python train.py --train_examples=15625 --n_mels=80 --norm_position="pre" --activation="gelu_tanh" --head_dim=32 --fused_qkv=true --inner_norm=false --width=160 --precondition_frequency=50 --epochs=149.1 --decay_fraction=0.2
Rows from block 9 of a small CTC audio transcriber, named by matrix and row number. Rows with one number belong to one neuron. Each number is 500 + 50 x the weight over its row's rms, rounded and kept within 0 to 999. All counts start at 0. Numbers have three digits each.
After each neuron's rows are labels from the 100 clips, of 14848, where the neuron reaches its highest value: "loudest band" is the band of the loudest frequency at the time of the peak. Only what is clearly more common there than usual is listed. The data: read English sentences (LibriTTS-R).
# fc1: MLP up (model.blocks.9.mlp.fc1.weight, 480x160), inputs 0-159
# fc2: MLP down (model.blocks.9.mlp.fc2.weight, 160x480, transposed), outputs 0-159

fc1.37:379523476469488538520413471470452514385472496525533507487442463541422522539497476479506474417572384574461486488585452464403488420529543382574514490421516493419544589595525555500495487455499557547478493487455378532514543509529495596543490535445487471455521452451493487492552476441577504527520560499498454577582471524522590408498490421443402441505457477503489545599505437485488552464408477529512500505452488437481480601503503457517529494468436446499476635493504516496482557533513408
fc2.37:487434493430492482457392464443499433640536495450448454498545527471555523453463526446520492543455575573455630484505525452521559598440444537455503546536515560409550448528463450496436442432523442527564517541476536566467493547536483427472474514466490496467434471464556503485499445466470548496504490512540460448501565536418517507519450501554595455503485542502388493402494638620498561545500511562445535530528469490475519529542484537573409502517368519506469593508429521516528477425581460
loudest band: 2000 to 4000 Hz

fc1.360:593505535440490490439484483481433589467454479493509433489479472526462471466477483492463408490552473499401468477578557440521489462454542566528514509501549480400532618484524561480493559449574589562507429544485512532469478419464450511610486538522489502483516504506522474525531485450564459538516526531480569495485536516413541439575368463492428433513483573515534501442489569508453385527465472470558553624505421487527477408498436539547510546412403463540468571555400397407523519449529507
fc2.360:485452484456489443503557429442471519397556464535462538511438566509455406415479496497417513531446548471486509509557518407592574542467549531470596537585488560601539597539537479510503538570494556403502430526472559567551471498482550423580449463522584480517561463547554436466524476506474471497494531479497476516509434492562509558558440528584476465592512589537519490560533512502484468549598528514563503551504518546439413400480502479535542533496436510605549436514398433530475582459537573
loudest band: 2000 to 4000 Hz

fc1.199:488495532490558477493443535435464544434571513521558514601514500533467481457566575541535525501468566406443363489565465459512514491476439518473505445617478580496411545554478519473573431497502510466490579500590458595545503524561515517417513482606428523543534544519467591416514468558445558559598468499483510481416526524483496428571474600463535494434417488498479367573493490467462449511483571553479467520524615451514525540519474520506539578494513521500481517546487581508425592511548468
fc2.199:515433468502483509530489568581495573625492457469448534421528491462545418485496483453437544525557442530526599534472475402488453474464557474487531431512513493532499455457581520499415549530439526579592393501454593459415537429418515464552526487474516483591455498474525376547430604511511491535499524551469518541494526436477506579450536427467514498522546574481569538480474593559562528515482506535476592469487498603475400452479509446478422520512490514549466444387526410503571551487533493
loudest band: 4000 to 8000 Hz

fc1.453:403452489522469430491521444415548453436416512504437544460492523515503498512487497434636547524429542420493535464520541531466503478427431490499528598526501412539485447488484464436496442453530468604523436561539550480468413507435513469411497564459476510472505440465441499513570475429493428571406456546548506532570459510462498514414517460606475568540591604504477490549538417429502487432465598561500521430494521515537498488521438485498429420477469443439421447471429513388458487449486497
fc2.453:523556500515546548517477512597578509580584484442510453491502484504542472523514544499447484478522451557441417552564423468503441452606593524575454394537526629523492534575523453500494511505551495421493581515481470543551639511538557509528484461517475506497499480524526480536499441485489516467531533530532585430458579455559534462475545470439592538436458427493583467463429563498442568519551379532460538444529494402500506399512491400499619584475498527525542477470513473596464511498546456
loudest band: 250 to 500 Hz; 500 to 1000 Hz

fc1.216:483533491503477544487500507497426465412472481540479448563493444452503451507414488478560542404554466385512538505485423548462464438472479515544515479465517555456435517473527488516555557376551484519379545558495480583469430530513472434532489534451456388503480468506591544469583482475432547512428607424458582484434501416512513516573477486543524462355359534459412493484501409449414545476541511505580499561502516450531497565511471539484522567500520510488467619506565541498497491530533545
fc2.216:476460507515535446456500437513516571470501506479499612478558496515501357440520478570495486557472515461490510461544596443574530498419494463492609568533501530535563554498529506582518447501495477450587435513499587539567467467473554501557483439558511525446592540526571517445570414409540503501475470473473447471476412491511457407511456507574497453471545550593516474599531472523426427582527458527515488592517550571400516411554619552528526484441456492519479499519421403508543555518488444
loudest band: 4000 to 8000 Hz

fc1.267:436499517418471466601476454493527423437486486460589503565382495462492571593456507418427520446513521559457338513469442519488491485449561459498499484524505564470408482528548545470503426546510492438531481454445474532454465539520490479511464487516382454535490478509493434467554601565494439518530513520501510507459461529449446512518490535589526580451498573477529577545521444495508511467676490454480544554454421497552536559592509473476396445548412545576479577547464467558502496469501443
fc2.267:544513523556486509579510500518521477448511462509419522518512476491504578469471547432500551498414417540460487527533480455520613465494476539530446639442470415551479595515531603545516490522547564418584541488550487574545561473473502426514457442413463501447508541483573511508567508481408515485574500496371474415452456370447497454513496501575424530480486437480457471554530465476569514514479401509443495441517447424618439514539455584502585474533486550469537533537455586533496548473451522
loudest band: 2000 to 4000 Hz

fc1.447:497496431528465492476583450474516480414440533426527469501551467521521500500483475560480458653438516462494483514480475522514502522487488529445548580524385453478520526553500444588422449518528506402509455448396536532469518494594533479457505493492456539434577447494569511501516458461531431470464454483464519478453530526515495487422376441522470472530501488458498471620457475483462482548461498608436501546551472414345344509505482545386539486475437458493601522531433474408488494445495505
fc2.447:450544496477463450395498490543567601578519508554480484371417463605509429538400497461495496420517480539550441554460483544512478457603548531522462388507550456456481428467404513534496497572526482505516521517524568438459435413452460512488474415438448476482384619424459524511473491444456463496519465556604518484439543447506523466440510508442497525557532494538402568479516477530483502516514518492569546457365489441523548507547481477472450513464506476424431517513515514531607496526526415
loudest band: 4000 to 8000 Hz

fc1.432:381383463537476501576543541499538495457416523505480648402521553447525451472538495464566494462494479553538413504493553485518533480521553507549524462521452519484485479444431484459563539497574554455540473502475408522476367519461461475475514490573431478533463472538466437472482566504551460409549490594470559546601488461482494602526542463522558503558489497505620480446491468468524438506508470469504448447539455560541317518606424471480507500479543471516495573513494469590573478492526529
fc2.432:359522582507510491494475470538464495510545547445532499473500450484522441441565498511490564603528448463537510517518513487515538521480515519470583553434533523538463568499519527363466501471461534516539484491468569422570503616536511546449466590510533560453485528461541527470479588552546455502474577575506581494483539517464529538421521384485490530554481396451508488455555522519467423461503386453446411503511450395396422513572510503512478614448510586581461416525583519514465487503432440
loudest band: 500 to 1000 Hz

fc1.178:499497575511554499487482430439529481466571593548512519569585398503519521513566481514418523543602415502521515487445605490539583485458481548481574523438605582471527510483570530466608480429433480494519423494543544497454451590493428502477534453519451553571507442432468573553543503492516463516444464494447506481482504446521513549469398551465467497427516514470578542470504513545522410468490597494560480428551530423512562576518470402440545512538529505472574473484431490496583376488585545
fc2.178:610546504418508463538434419474474475587437515519522522545532532521497486523455554455512521469437439392533530567583448427551472503556499495506442465480459432498518502512469516536479471520629508379446549529522385586519543492538407480579540531516535607502408483597544491502524503465528489396478547454493489388551516500548451481501531491499427554474466514530457506501435524476496573546576403457456463580449535529502486480515487518565545470398457488513440526442533500551429558493434369
loudest band: 250 to 500 Hz

fc1.256:437440463551538389514425556487424480522514460529517556557485535473552497487565434533463522435447466565434487491555513373602542524502458493449591520508509419543541521432444488413531525491442539445534473514513495469462520425446535484512571494434488512507473514510542506558485465510468476552547466525410493525514499566398555463527463531578548556516414446553574416567568457523532567547445497454532455435440544447529461513542463486537591515466496537490476553467421358376539373531455525
fc2.256:454494400506478510490534511528470536450559525623459550493522500455441479577526516497558494603454576470534432417472516579511518436593485460525491559434440642488545505481493512492460482559489555629502509496648521451488471496483516541529464522595454475486567517512548429536481570530518518467551530569427536374469520510484513497441362526533545502551552481543474616423459574400562505507523513463509520457507480497511563507488509469429581555535499498470438399494524466497548420519486453
loudest band: 500 to 1000 Hz

fc1.442:395504526562446445447457580537456484448511507526512542532559486541506516509537392481536448542541498482474494562481541429439481324492554550540443543539389521452571523497550580539548494456458583468458508486416448394551511559579584486469501507427511436564421516473477550518491522556503439561508473534399445550487574590537539528538558462537487423533405454503455568537503466460510459519448469410500617529554484498465491418455518491540445555435461507473510602516524463532507527546535490
fc2.442:528682480553505547489526430464448582408445555543503503502576474564547611445563494427528561448460503556473479537507435514504512494455530527450549454496488571497539497594470633456446473444420479530468572489481480484403523488442475488529449572505472516510540424510539611460518512559512584503541526440493520495568533469531496441483518449482423470537542461396591554481603431428473516504505399541445579459500507507501497499586537566443549450551506481495512518535549512513480590429449491
loudest band: 500 to 1000 Hz

fc1.184:473543527528548432557572443537463598482484525548500457566402473420510524506358453507449458531433510409515440496531560530396442549560521599465512499510500419478505447434375511473476576493485536485498555441490474516501485532439437514437369521455486531450452433550494510445511491483389571386559508523527497482566533519505473578531559523491489445472462461398446464456445512511543529461555522501490495494480440505454408440499503456396401470482483576506374554531488489457485511484533479
fc2.184:501503468455465502493535554480481533509532427455422526457528550634426485570481527499494584506494519509517524523449524518372456520530433541458482558527462519472559566419507490520534536536490479544533442573448577541514405495569615492506571510455559514458367574504584557584462509509439470521478496389502469491385561500524596458500492515524475488512507490477529475409453573398501527521517461505538560501433519474464458518480520507612541545383467547459514476600501433388509514566420496
loudest band: 500 to 1000 Hz

fc1.386:479463460504491482547622492363425554415553478486502575445525480531453458530515488460443515609537592506475517576556488549514498434555545488448471459508488443424565518571515545485490548588435439520559545574437571544547504522474523405499462505476558587444487469531556471469455486506475407487498559522538525485464562496441439510485497459475524504447444383494591550495502463463513542442467525513434553510386435355497535487469409613480484458588506568466502516478467586479556510492530513
fc2.386:438500496477445459489472494525487515562452555467437459548479611547396531559440550388488534586518469488557566498513501467520456465556510518448477575511425551535404476376532516524533485428505590510405482445566501492481571516455542558543483571501499440527481576444510526650494481494495556433438485447465567407451458480453553522557470474527450499510541404572596435496516520465453540546471493428599532482498474483508501535442521402495547420481394459506506449530513448504450469560553421
loudest band: 250 to 500 Hz

fc1.277:408491528483514470468511570510519487491522561627438540497490548500440473554512419465500524447541463444471422411497526550497599492588485554514526489480546583512606487442531470427487499582537517472505484531506569548523486420439460464434513451449507472551485502464522570532526478566517576548519558571498538459528473477513481462473509504549516561449602446438539437551469535412594463502548566551551437467476600508470528472379509545403483456545615462459406507486556417483516432476536634
fc2.277:449503385452478418492471448460511419535491506477559493460469496521536499568494581514559412477494400588507513542457491510542481485432530546463580530561532493534454497595495510538441508457586484487466479522505420475437487518531465529539519600562516571581538465601482488485498431390515475406587441465633477562481467519505462426414472509515537457529516543549510507450433371466435487480416481507481505526473442540595478492578453552548504423532503567472582561553542579510527593525514452
loudest band: 250 to 500 Hz

fc1.33:483431482505542515371417517499528547486555563403450447515497588605473489494438544560496468476498465483490428496579376464524470463461495528519453490513457510539442586609476489525582520474485530542529570508380509435488524567433478510468317480505511537456556532440522476498533430432477485464536538469582495457482490522452454531445422515444575444483442507464473459468505526505552517488416530418434487463508485544521560491490454454391425482447540521531530544387465516465488459603564475
fc2.33:397558445426591503437561492509434500544447482549628616490466425464518541564574501477484552489548531498536528538575492545527503496564460499432537453539489532482536537470612399539456604406552556502452500432521469457551500457564433493560510477429549501464419513545458488456519472507478506550474498502516532546577521468564509567540517474516495557571557527508459408472503652617407564529458532510480421487450604472449561454528485555503472597524505551509497521544538532532473519498502447
loudest band: 250 to 500 Hz

fc1.165:474519499394459518537507450462467530429495392474504460519412423490569488580487604512508504575561532504471394496471436450471502535457604593506492532506497547490465456491531581535503501526480505504522525508472565414453602457494532486484470494516449425521521491545566531501426484512510610438442470483515445574446411601492474517466528474479489487403564541389442449478530551525509579507539473547574515614458501470635435483400489437409465447510451463497547551486601496493513544450479468
fc2.165:512467446499406536524553467551569521453508495505499527442487497545447531502518531551549539392489495481550426497491616456462449479560498437579540480553485581455499445519422506543486464524583478591501487546471492515489475581549399476514557603526461536492528493551446424356468551549546525456407440549519523520453579436470539557553456507495580492481487455599442555509433531477474499517459525529566408558484504500523424576565453437339469534561537570490498522531478491462503551521521614
loudest band: 2000 to 4000 Hz

fc1.414:461449461537563460540442487664466530608532563516440567465527425581495454542543458494447434445428509434481573436537444481576516589397488495530491426597538434410536512516514534428492503577454519511490472422539497464569589471473465442545433461493435589523451494565530490479474468480573437408537548470459514533440503475504488557431540494494396467390519529460457522465491522455463604553504470606553479448572464442452523518473514537504522497420501438449498495474460488454484466520465480
fc2.414:477459615492482477486517535571507538615471485452496419567452501571534458487502456509454546525463542455457523497544575500462534540434490533467527477568383515543628460464543416539459556468489533431538575424493499475497501516549466523546480489506502550424458491525508421451453520505416448502512466474486450414519502499566456574481478492504622530532575562509437398544511619508467504520482441398482484459421484525436561502467520511491525603535477534416538483416547409446534441389580576
loudest band: 4000 to 8000 Hz

fc1.273:507431482528432452518477516445536534506499404508583467512435428561512484482498514394447561495579480559552524522411541498610507542533578533500511518482449471458534485481506458533452511486458413472435464468424489454520511548551529354547451528472400552521424468570548476470540490590496560467605612397420513464516568479507531530506473489506444418498523554587488457549504451497572493516518442375491553474544499448488513519619503497500471449602450547460562479523514526424541525526542405
fc2.273:557540529470491429416546590541558458486548568604476527450513489498513488550526431553465456460443458548508482502462529484406405483552474474534501512442499548484448501518458526516481427541568580598490548524607550518448508608494504556501545414426565472449431556450495553508470459477474571444424433621533554540503433528477547459474396527404593596491488472516455456490464569482490482479404620552460384450533514496485452493473541521482417463453462518490500525532416507531473441490516535
loudest band: 500 to 1000 Hz

fc1.208:619534434534563494516521579439509556498446558530565536601441480406483499619451516490489406542433482489521487528602493485473454440455416436488529480472417379497440433430547507418495459485529478502480406634488452493502548475492492503508425490466549460481438494484483459445491514518502478523476597514479537443424490490447447487553452517488508484408463446454531514561520573517561434506435500501485501408451528526483459446504575407403455556494408515474516482592530457456449386525514523
fc2.208:422464529547418500492499486489445465488562398515410522413493529517480499525563460558502610420547536488531540439466509505459569532532553550588499465528513592506574499556475498615492543518494521374499565383492563454433471577473513527579452526499498568442576423527468491519534438553513532469525455498459510499547521444441546460407565461535564486496495557519574538537505480470417494560606451444479545541507534429471564538436416547517591589451513489503444495408431547579551480487499491
loudest band: 4000 to 8000 Hz

fc1.60:502503482487427415409539491529476584524475410466518539409460463487523505450548502458566482533517551516374498373469628472457526547513640516496567506470452404469450463525434413440542458427532455465546519565438502475503404503489537558453462505490435569422440508515507485498540549493524403553459484474505561477534521529497402394542582502584532512468481521434544510516557483489479458451482430446523527490505443475349487526456496505538479478461555517422555462561565518461551448479548512
fc2.60:498444561537485538428515582515433561555457465487519485522481543466419517591517452529533511551563494518489509516493517509505569553560638561401553480440499512458515587387565545527508498521436472522593562506425427465481480529418506440404474516440590428462560493555545484514478461455462566459450461515518447514499499385514483498530512455517598460584563392420461434468435525541481548457498485508439618483501452580359508549475528570517473496534536509461508462554530555501534533528433489
loudest band: 500 to 1000 Hz

fc1.388:543614513482487410511492531479445442565461522466450430391553559421485467509478575385423421491592410583461455504613506532445461419492487517525543564460462504482510541443564575535523498377488531495491550512532539456442440559547504523417560489432438513373457557471587539493525467573537541522580570481506508491537544463503570477496510510525486512577555569439488454442464480500457489467566433493521426597532449461529500564523533521447602517492486568566521489476496500504548572517511488
fc2.388:544523474570490474485522477563509528429530506470509633499469474537439423552514507493480409469505499428524543493557497536542564547477524554479570541529473458563549567402444514524509438453473561463551455420508494530501527452514465434521457478439553417427472417544477449427493564483529405457428451490564499496522508522535526609565416483532461514489430592533562440540522538569451365585456544602527590526465572511525458523500492489536523576485497400535436480554376427450548500444505488
loudest band: 4000 to 8000 Hz

fc1.365:518517429504546558553500528493605484426542562468590434529492439468476479512404440531514518417536462415460477563567594554440418495481451481439498491536546373405486461529525543413497494490545431532488500516551552472457502486531503451486528425389467508492509520486526562433611361468463519543499467466521539496447584496470603468448488462447531505468491480526435425498487429488465501357588497508432477456409550477491439472527515445528506595507471517468507494425537456511473590563544518
fc2.365:442414561514489519453527548463456476487500530446653534450490493401504484535491485539491386473403596522544532419449476483487454437438417549512456467544587501485420456486370505493463532479475580453559413484442529458504372481450488447521536529565537464464513479498431579494561569506513446463486523503469516500558448547429558605538477459483463467479473495467510508533523561474565540555507526337442487505522482496416513503546556569485568508541413474434490547487424490532557485555561490
loudest band: 4000 to 8000 Hz

fc1.131:471552526412438495488479566478572446587434473525521442494570474551507518527539445441480457544516438584490421475516474463507592442509630437434582592448443496478465397511518546648617353484512578531491505487523527445541575424476432461475500467467491603532600450552560450520491490492441449480422493466385461465511463563488452483475451471502487501503497523556425498502535452516532505518515451522514536490467473461464456570459445439501505492542445502464427440439423518509498484560525454
fc2.131:436440570568418543500458504584516439455566543437444500522465529447456518535404549534525541474498502529573511527432432479520492578501471575545463604549471563528499602425401440403375492518538499465507488508533474466424417461442501581537526479520525555520451473501461521517510495490460497508583412474619469548470529547351514497460543525489427460467498496537560545414407496481536507478586528448533512507480541362388571446491560477490522504476524466496540504541523479520494484563498561
loudest band: 500 to 1000 Hz

fc1.13:450444514480439452511568553515470383497512470611441463519521491531532462502512419572508526554478531456513507511407519519532499409513560520554532438500482509432493505535416504483493492487444580410598479431494536487561495479452471470592460425550523431511435472424567456503472577523496508511382547473388415543432522560445484447592454482547502530400477467513478539486507511403548576476541551462464455510495489508500467564554554440471532526463466395512535569525553559652403445482497518
fc2.13:419570427493553487458435507501603553502426486501473467453490509513492521550488637396529457487465570566504502542580424501591470524463563574475506491513639443558530515464581447520512562484529509551524543492491505477394462548565477473459536534408551495410453547534439559529505524607487572526514491516569506458545520438483460515432554535500512497528534581418452513428536557601479461488504515520484499453463521471484445530426390507486438500536490594542407443556457412415518551464474499
loudest band: 250 to 500 Hz

fc1.23:477459376545448479527548473443554433492437493526545543503469511503500517550466525525496595464472436472504470463555528433438476377497500506492520553543476536414524578630499489460486449499473551511450539594453403523478563593340480477468413549525390439518464434437527454440443427492498542458468538436466485541513510552477501412556447537438456452471456550488534517585446552573436507403486507546471508546575465497552454493483492563532539434583448448466462457557487457484543490443524434
fc2.23:436470451495532477523461378465363409494516450470551477553459431565568520551507463548513426511497513475422536495466496517594500505562514484413568534482608473552479472570393515541451433554541523420524417491464500499561517540518430457601500511462541411494592543544433514452487530521476484462594499508468422499501485612528533491470450415456474397493552613515472546499443602546443535442441515478535500461497462469551505474564447480526561507493513549401548440454512474517500559461535443
loudest band: 2000 to 4000 Hz

fc1.93:420489519639545451489570403524420443612462521421451484568534477456465527572503432511480484547530500573522416465560559526573476532491457574440492621546470537525552521521412396430376503499469474466475502482486482492532552511498517506581573525437521512553537461470517467471533326523537500545497428499490619477441490457475494467510474512437494534461480451536555558472517528369525544492505530439500468519454567507413550550531470492476397466541562520536511524480527548467455495489440540
fc2.93:502488641420475514520454499534597543434554483476404515494530384462465452419519556513508499504484468551427533554526461566424618494454461494553485459552544476454526550445477496549414600583502527512545399481630486460474492493465502484569569613508556463539471413542521470447443587478434465471434472517547444509450529486437448603534421450539481570456494526485430509440486461478425479509454505450456531522512477529473490446454556559558561535474438568537554544480533501531495504473555580
loudest band: 250 to 500 Hz

fc1.185:423523438479460482469432519511513517567569473485503465538470501450528374623516508535487536358501561498479435488476522417486458534455473602545599471402496479444506529541530557451520456577473496510515525550554516468506459548498503532534558519488464449438549589399564493492405516482520533415507508462532508471565479476462476479524517483577606558451570474530513416605505489464509587500450508575456412450386454479522532512582500491590459540412586464426548517582534471466527505525558524
fc2.185:518471552541510592406546534449507529513445521423448406457504545486467530500460585463467518516552509513494553542506499509547624469501394419437434430519539550453505415471434512473524525356492491479503446419522492512491482556468582508445499508485634537475491475462440586497437492477528464574544554429441475467498481528466478519534487494476359468502521558481397526547466499466572438537555514478502531533514479518553493537458558495495506535631395501527451449557477534560496400361495527
loudest band: 4000 to 8000 Hz

fc1.408:483495508486488526478492488506585570406450580455456454630499463499581465533500519471517505461533572522452377559472534525504608557464446466490469426518455474478426570475458451482457499415427479528563521561477517512464541430470527457455546465473454466538489416471517506500495493473538522537461356524491575447509524497535485507526526576397548457489501431542478574534480491506492479411392365453551480449435434357513489417417551449533474527552540488532442471415507445534480453443470450
fc2.408:500500563526520557514459510583485476509486579537491511535493446509507491486434481574490434587484554468451500520533447496428499547542438435479581481550601533628458429527489534598579614542487699526458432481535522512473477436457564524500504573507464517486405541418550541467439472527513473565419584552483548517476419464455503410450487485462501444410554508481452531452475537535455455504547444500465456479466481425430537482526454520480477544477453536441569483446486521460594443527505611
loudest band: 2000 to 4000 Hz

fc1.375:522539462577444514499508544421552486500450474491396437431509524500438463471562532497504520528483519525496525533515501477551481423504448463467496490589503502451503496576512551511500535540519468440395444474478482490506454379404515494467399495504515415410515495385472494396613450532547462431503423596533536485576493408517538517492476471438407480498549439558524520538521485465431525442426414484504488477403448472464463557431522471408558513424564594456537465381416483425466482551527498
fc2.375:496544470493492399519548425461544488404418538503506461492534465512522480573531430437549553488534496476460422467521542606551488447545480542513579480461456514381452482493471516584576470385432472525495488517515477466544567512484541501518589512532503564521444443414490563554455484472516432543552498382504393449548556488435465494521529535442571414405542487502515397505523480500517540387402517512545431465492533470483462533439507475550457532586615506489470436476515470604588486550453507
loudest band: 4000 to 8000 Hz

fc1.436:429437473490505409614516534571553503555489487531442521456463445599430481454574541497525498518472515492486437518491499365483556491448545508434506544520427531552589502493528631532484452574569478527531465441511574461497502371515527583499509546528552599486458561520544423522425541496512497542472495521554436497557495462550425568476448401549394558485566475484527458545493537518511490563503575432454493438442437521389528501428548530466441489431420461476514529473481487401517545534562488
fc2.436:499481478542476457480494438486523423416560424482514500523406510436560463498570509418526526468574426499525531497461587548462508478520413544535490553552507445532438497477478484526578447438437514406500395552441486498406578558557537492635548520500593441474523529507529504401475635513547542421524510457454495523499518510551459408487394510488450447483465604527523469534533393427540522544502478508574536602563542507468452459510522387454529453511469454476539477479493421512514493479423548
loudest band: 4000 to 8000 Hz

fc1.167:552442623463445543478477578477458551439501481503392551410511425476436408418566458549487533532482508450452531463459582471472447557493429515496561533419488490558492507557549452580521582450542535510486500488522433506495542434501523502646541452472527499526550451544499444518489494474479524401514517503527506490618492454442487589532502481495411382505548430574566546493523555479442530447407546532549451546403542513494501509474517478536494481553461545504534541622539491407400519531483444
fc2.167:476575462567551563505434529558515503559497585443610497538569501508547579627416544439489499463467464634526461503516491537490449494536560524494459501512516559443536446446454520508461416564507505505556572504467542523497438574493502551352467586496502489491403554421487521549535542491499490549471450506499518522388502466558525475432533544534591573486432432428468538458467468521573474539520466509456549399532519486433502587587562522466483546465613520479514529434501539542613484510496513
loudest band: 4000 to 8000 Hz

fc1.166:527482459443463404547505509456541481508454552496484547563506626472487527531530513506567487456474431504548483570554494492512543558344535454450566449562485567447560430594502522395617460519540459460566416425507439515488554430526568478525491443558508478523468502511496493398463442523426545450473547505475530437505580494479548554554460517525501528443468492444468450456454413464444428547405553527495548458499483548475495485411528480519623395466478543431565534442452410510521494572477493
fc2.166:512544474417504491477466521529488428505522462427502544529388551488496631468498413498437469509602517522470465483467515486472487490493510563649553462477519475537558520562367546502455510499539385554448494546492494537440490500584464455378534556483404549562533539423434450519466573497546524533473472558553462459455547492452480559545417503415425394546481462527639485445436494488541435507484499451484454445467467443486514535470567463452515493502581466558462437524506557525495577458541465
loudest band: 250 to 500 Hz

fc1.86:520499538461377467483460524527506537477478464442478450413520459500424476565460454491537434594447532538430587570418528549491438592497445338573519478491505515470529530494446526483526462434510532411507502473469472435486432514510489372466387502483434518509449502481442522499493475468480541557334448425548528415459484500492574504521479474421524483521448506497460529514584474568576569453496422487492533457492499457431517502563517398507398486435498430436483449506454484500559417477519505
fc2.86:550498477617469504486556536491466521454458442483469497509457484405451470476582513561539530403503535554530434432541491521517556454506518478461555589499472406452500454467586513479421468488566450521527422560500506598465522487489573453526558518509513530530569477525472486425436406627527616502584509414488549497429514584511526516417556470573505511529470545490515523462497520443518508485518553600578453452447576413539345490463553544555559520546593537473482447501511483421473514507428492
loudest band: 250 to 500 Hz

fc1.224:482462517443538565476454495465502482500526530400471622563470478506435522551478387525499560523479543566508441547507480593462483419424447520495501422453412451512494518555520521461479517520483501552621487446431489470424520442404477485489487539500567563402522484467581351534551488474469481439516459535500420460490531505558540553477366477428523481480445424402442534528568573622504480510437492494459494483417410466447459438498547490488558449462448419494539420518476520490498484517524459
fc2.224:475498414531445410413418425468542566568539470530580515475521484529520501470435614470455408438451472371476565406550487480579453494424554461471439524473594499534494521440501456526524447472457529441514522461567500563524509537620523449522544471474527449484493465552527508513389488564507546545530526413441536472437493493424490436507561533479467510555557505538503358497499398455499481563492498447480517503522529461485590519489450590458409503435488598471530603580497518482488474512517510
loudest band: 4000 to 8000 Hz

fc1.127:481518487534577458495537421528621545465523483439459610543474444520516445602482475540466494513439541519517490533468444494478432442517490513489512533440409413573550509605489475533508477579542505548505569511515507465484521424447533501527502440522407432516424527452490427487508484542594486501416492486488548448476523486508440619486631475510532580519455495601498542523527506577516432484503559417539431516539523488479491494479390423570553443545496583555569398500398464568538455472500409
fc2.127:435521524537480565567452510483516488586457665508507458357446442470485477422514507422469464452481474471480549559575570433546510517464448547454523485553520385492492427390463522512483475454485533501448434533481532581501451506487450522507466542414524477509499439450502500485462470468517401474520480557525405530564572569462553385517421502445519481482597519499477499430502570509464529472438520558384495502555566478461492595418462509441511520473440537565484570561482490411529523423516456
loudest band: 4000 to 8000 Hz

fc1.46:453542513520453453482556463475516479431565520522485474548592553524435485475567409471533513541391551487466463452533499464463420481390565534432412580463491513493461445517463500516494489430466568568435493447436542464521537523444577460500506473535533462542397455434422403539542487516428538514501468406533515493360568528518593468483497475454485435452501467494497457497591358529562469404480508491413494590531437463535511521472531469424493468462468490522420408506413471458520517551442471
fc2.46:488530448535504460394443424421483590465404537523418373541495573502518458456468491545498546533548592490453502503480579464498558554461520538479492543434516533537544484410574504624526499406482436454474488451460551536474476521489411508548584578487512515574586617503502568538525464460467475485437587484510539527556423395611449534545489511523409540436550473522488483524537496520443501480548480563515519542551528487452560444494469588502485521553507455554568409440499570533521424490521475
loudest band: 500 to 1000 Hz

fc1.200:524487622598524497485603475477544478388436522454510474457586421532515513493515463572561463523500491467539502451468471515498496492527610467541480401578499504534578527537467488471494481466533584422490536516547488511457446526384417481422483502513479551509464460533543500494485498416442538498431485499573472423474472412531605518421576570529569471445580489528535450465521455513568520506494375621526489510518454442480551564515539494355530422463489595509549545545524506444485516425517512
fc2.200:528437582506515527537545517464527517525463461513476447484471516411598554586379506593370516471585456443497455458490495497578563422497460528548440531410520516534436499422509570502511535539407501505543522541556496454449523524431477483481556452406539433489505469380467457565461521512577428626529547447491552480537452613460367497438478482588477434469467501538482540475480575448490575468546466465493516563482469517472511508428495440515508475508479476532489478476558419552545477546584454
loudest band: 500 to 1000 Hz

fc1.394:528571498504411502552434485507524476429535495392471458369538470446504413506548541561546448553485509459531443464484568419488492423538459488418527373458484492441533526549510509429433495499460559509475524552461617540484450537555461447505514542563454485538562509471533516567507349452519472463505499501556454396488489447524545545465439476451473448465501480531470535498469432438429664435531457499453573528520489528539462512439474430481463488504509520465604538503446402452544502508609509
fc2.394:462514594491619441442403537515486482512478524564602611529503575440585466513497519568510520486577483505505477507542450504502449500509462435491451501489470485573537584403474473513502472462431427441433521555518526473458418498336517455488490477451488524520511484551521475565506530484484453527528607596526505516507519620487508539612481526526572502481540477583479494527512427563416445482518560538451464512453612550469541576448586589477473481470480522457516394524515482508418494499434576
loudest band: 4000 to 8000 Hz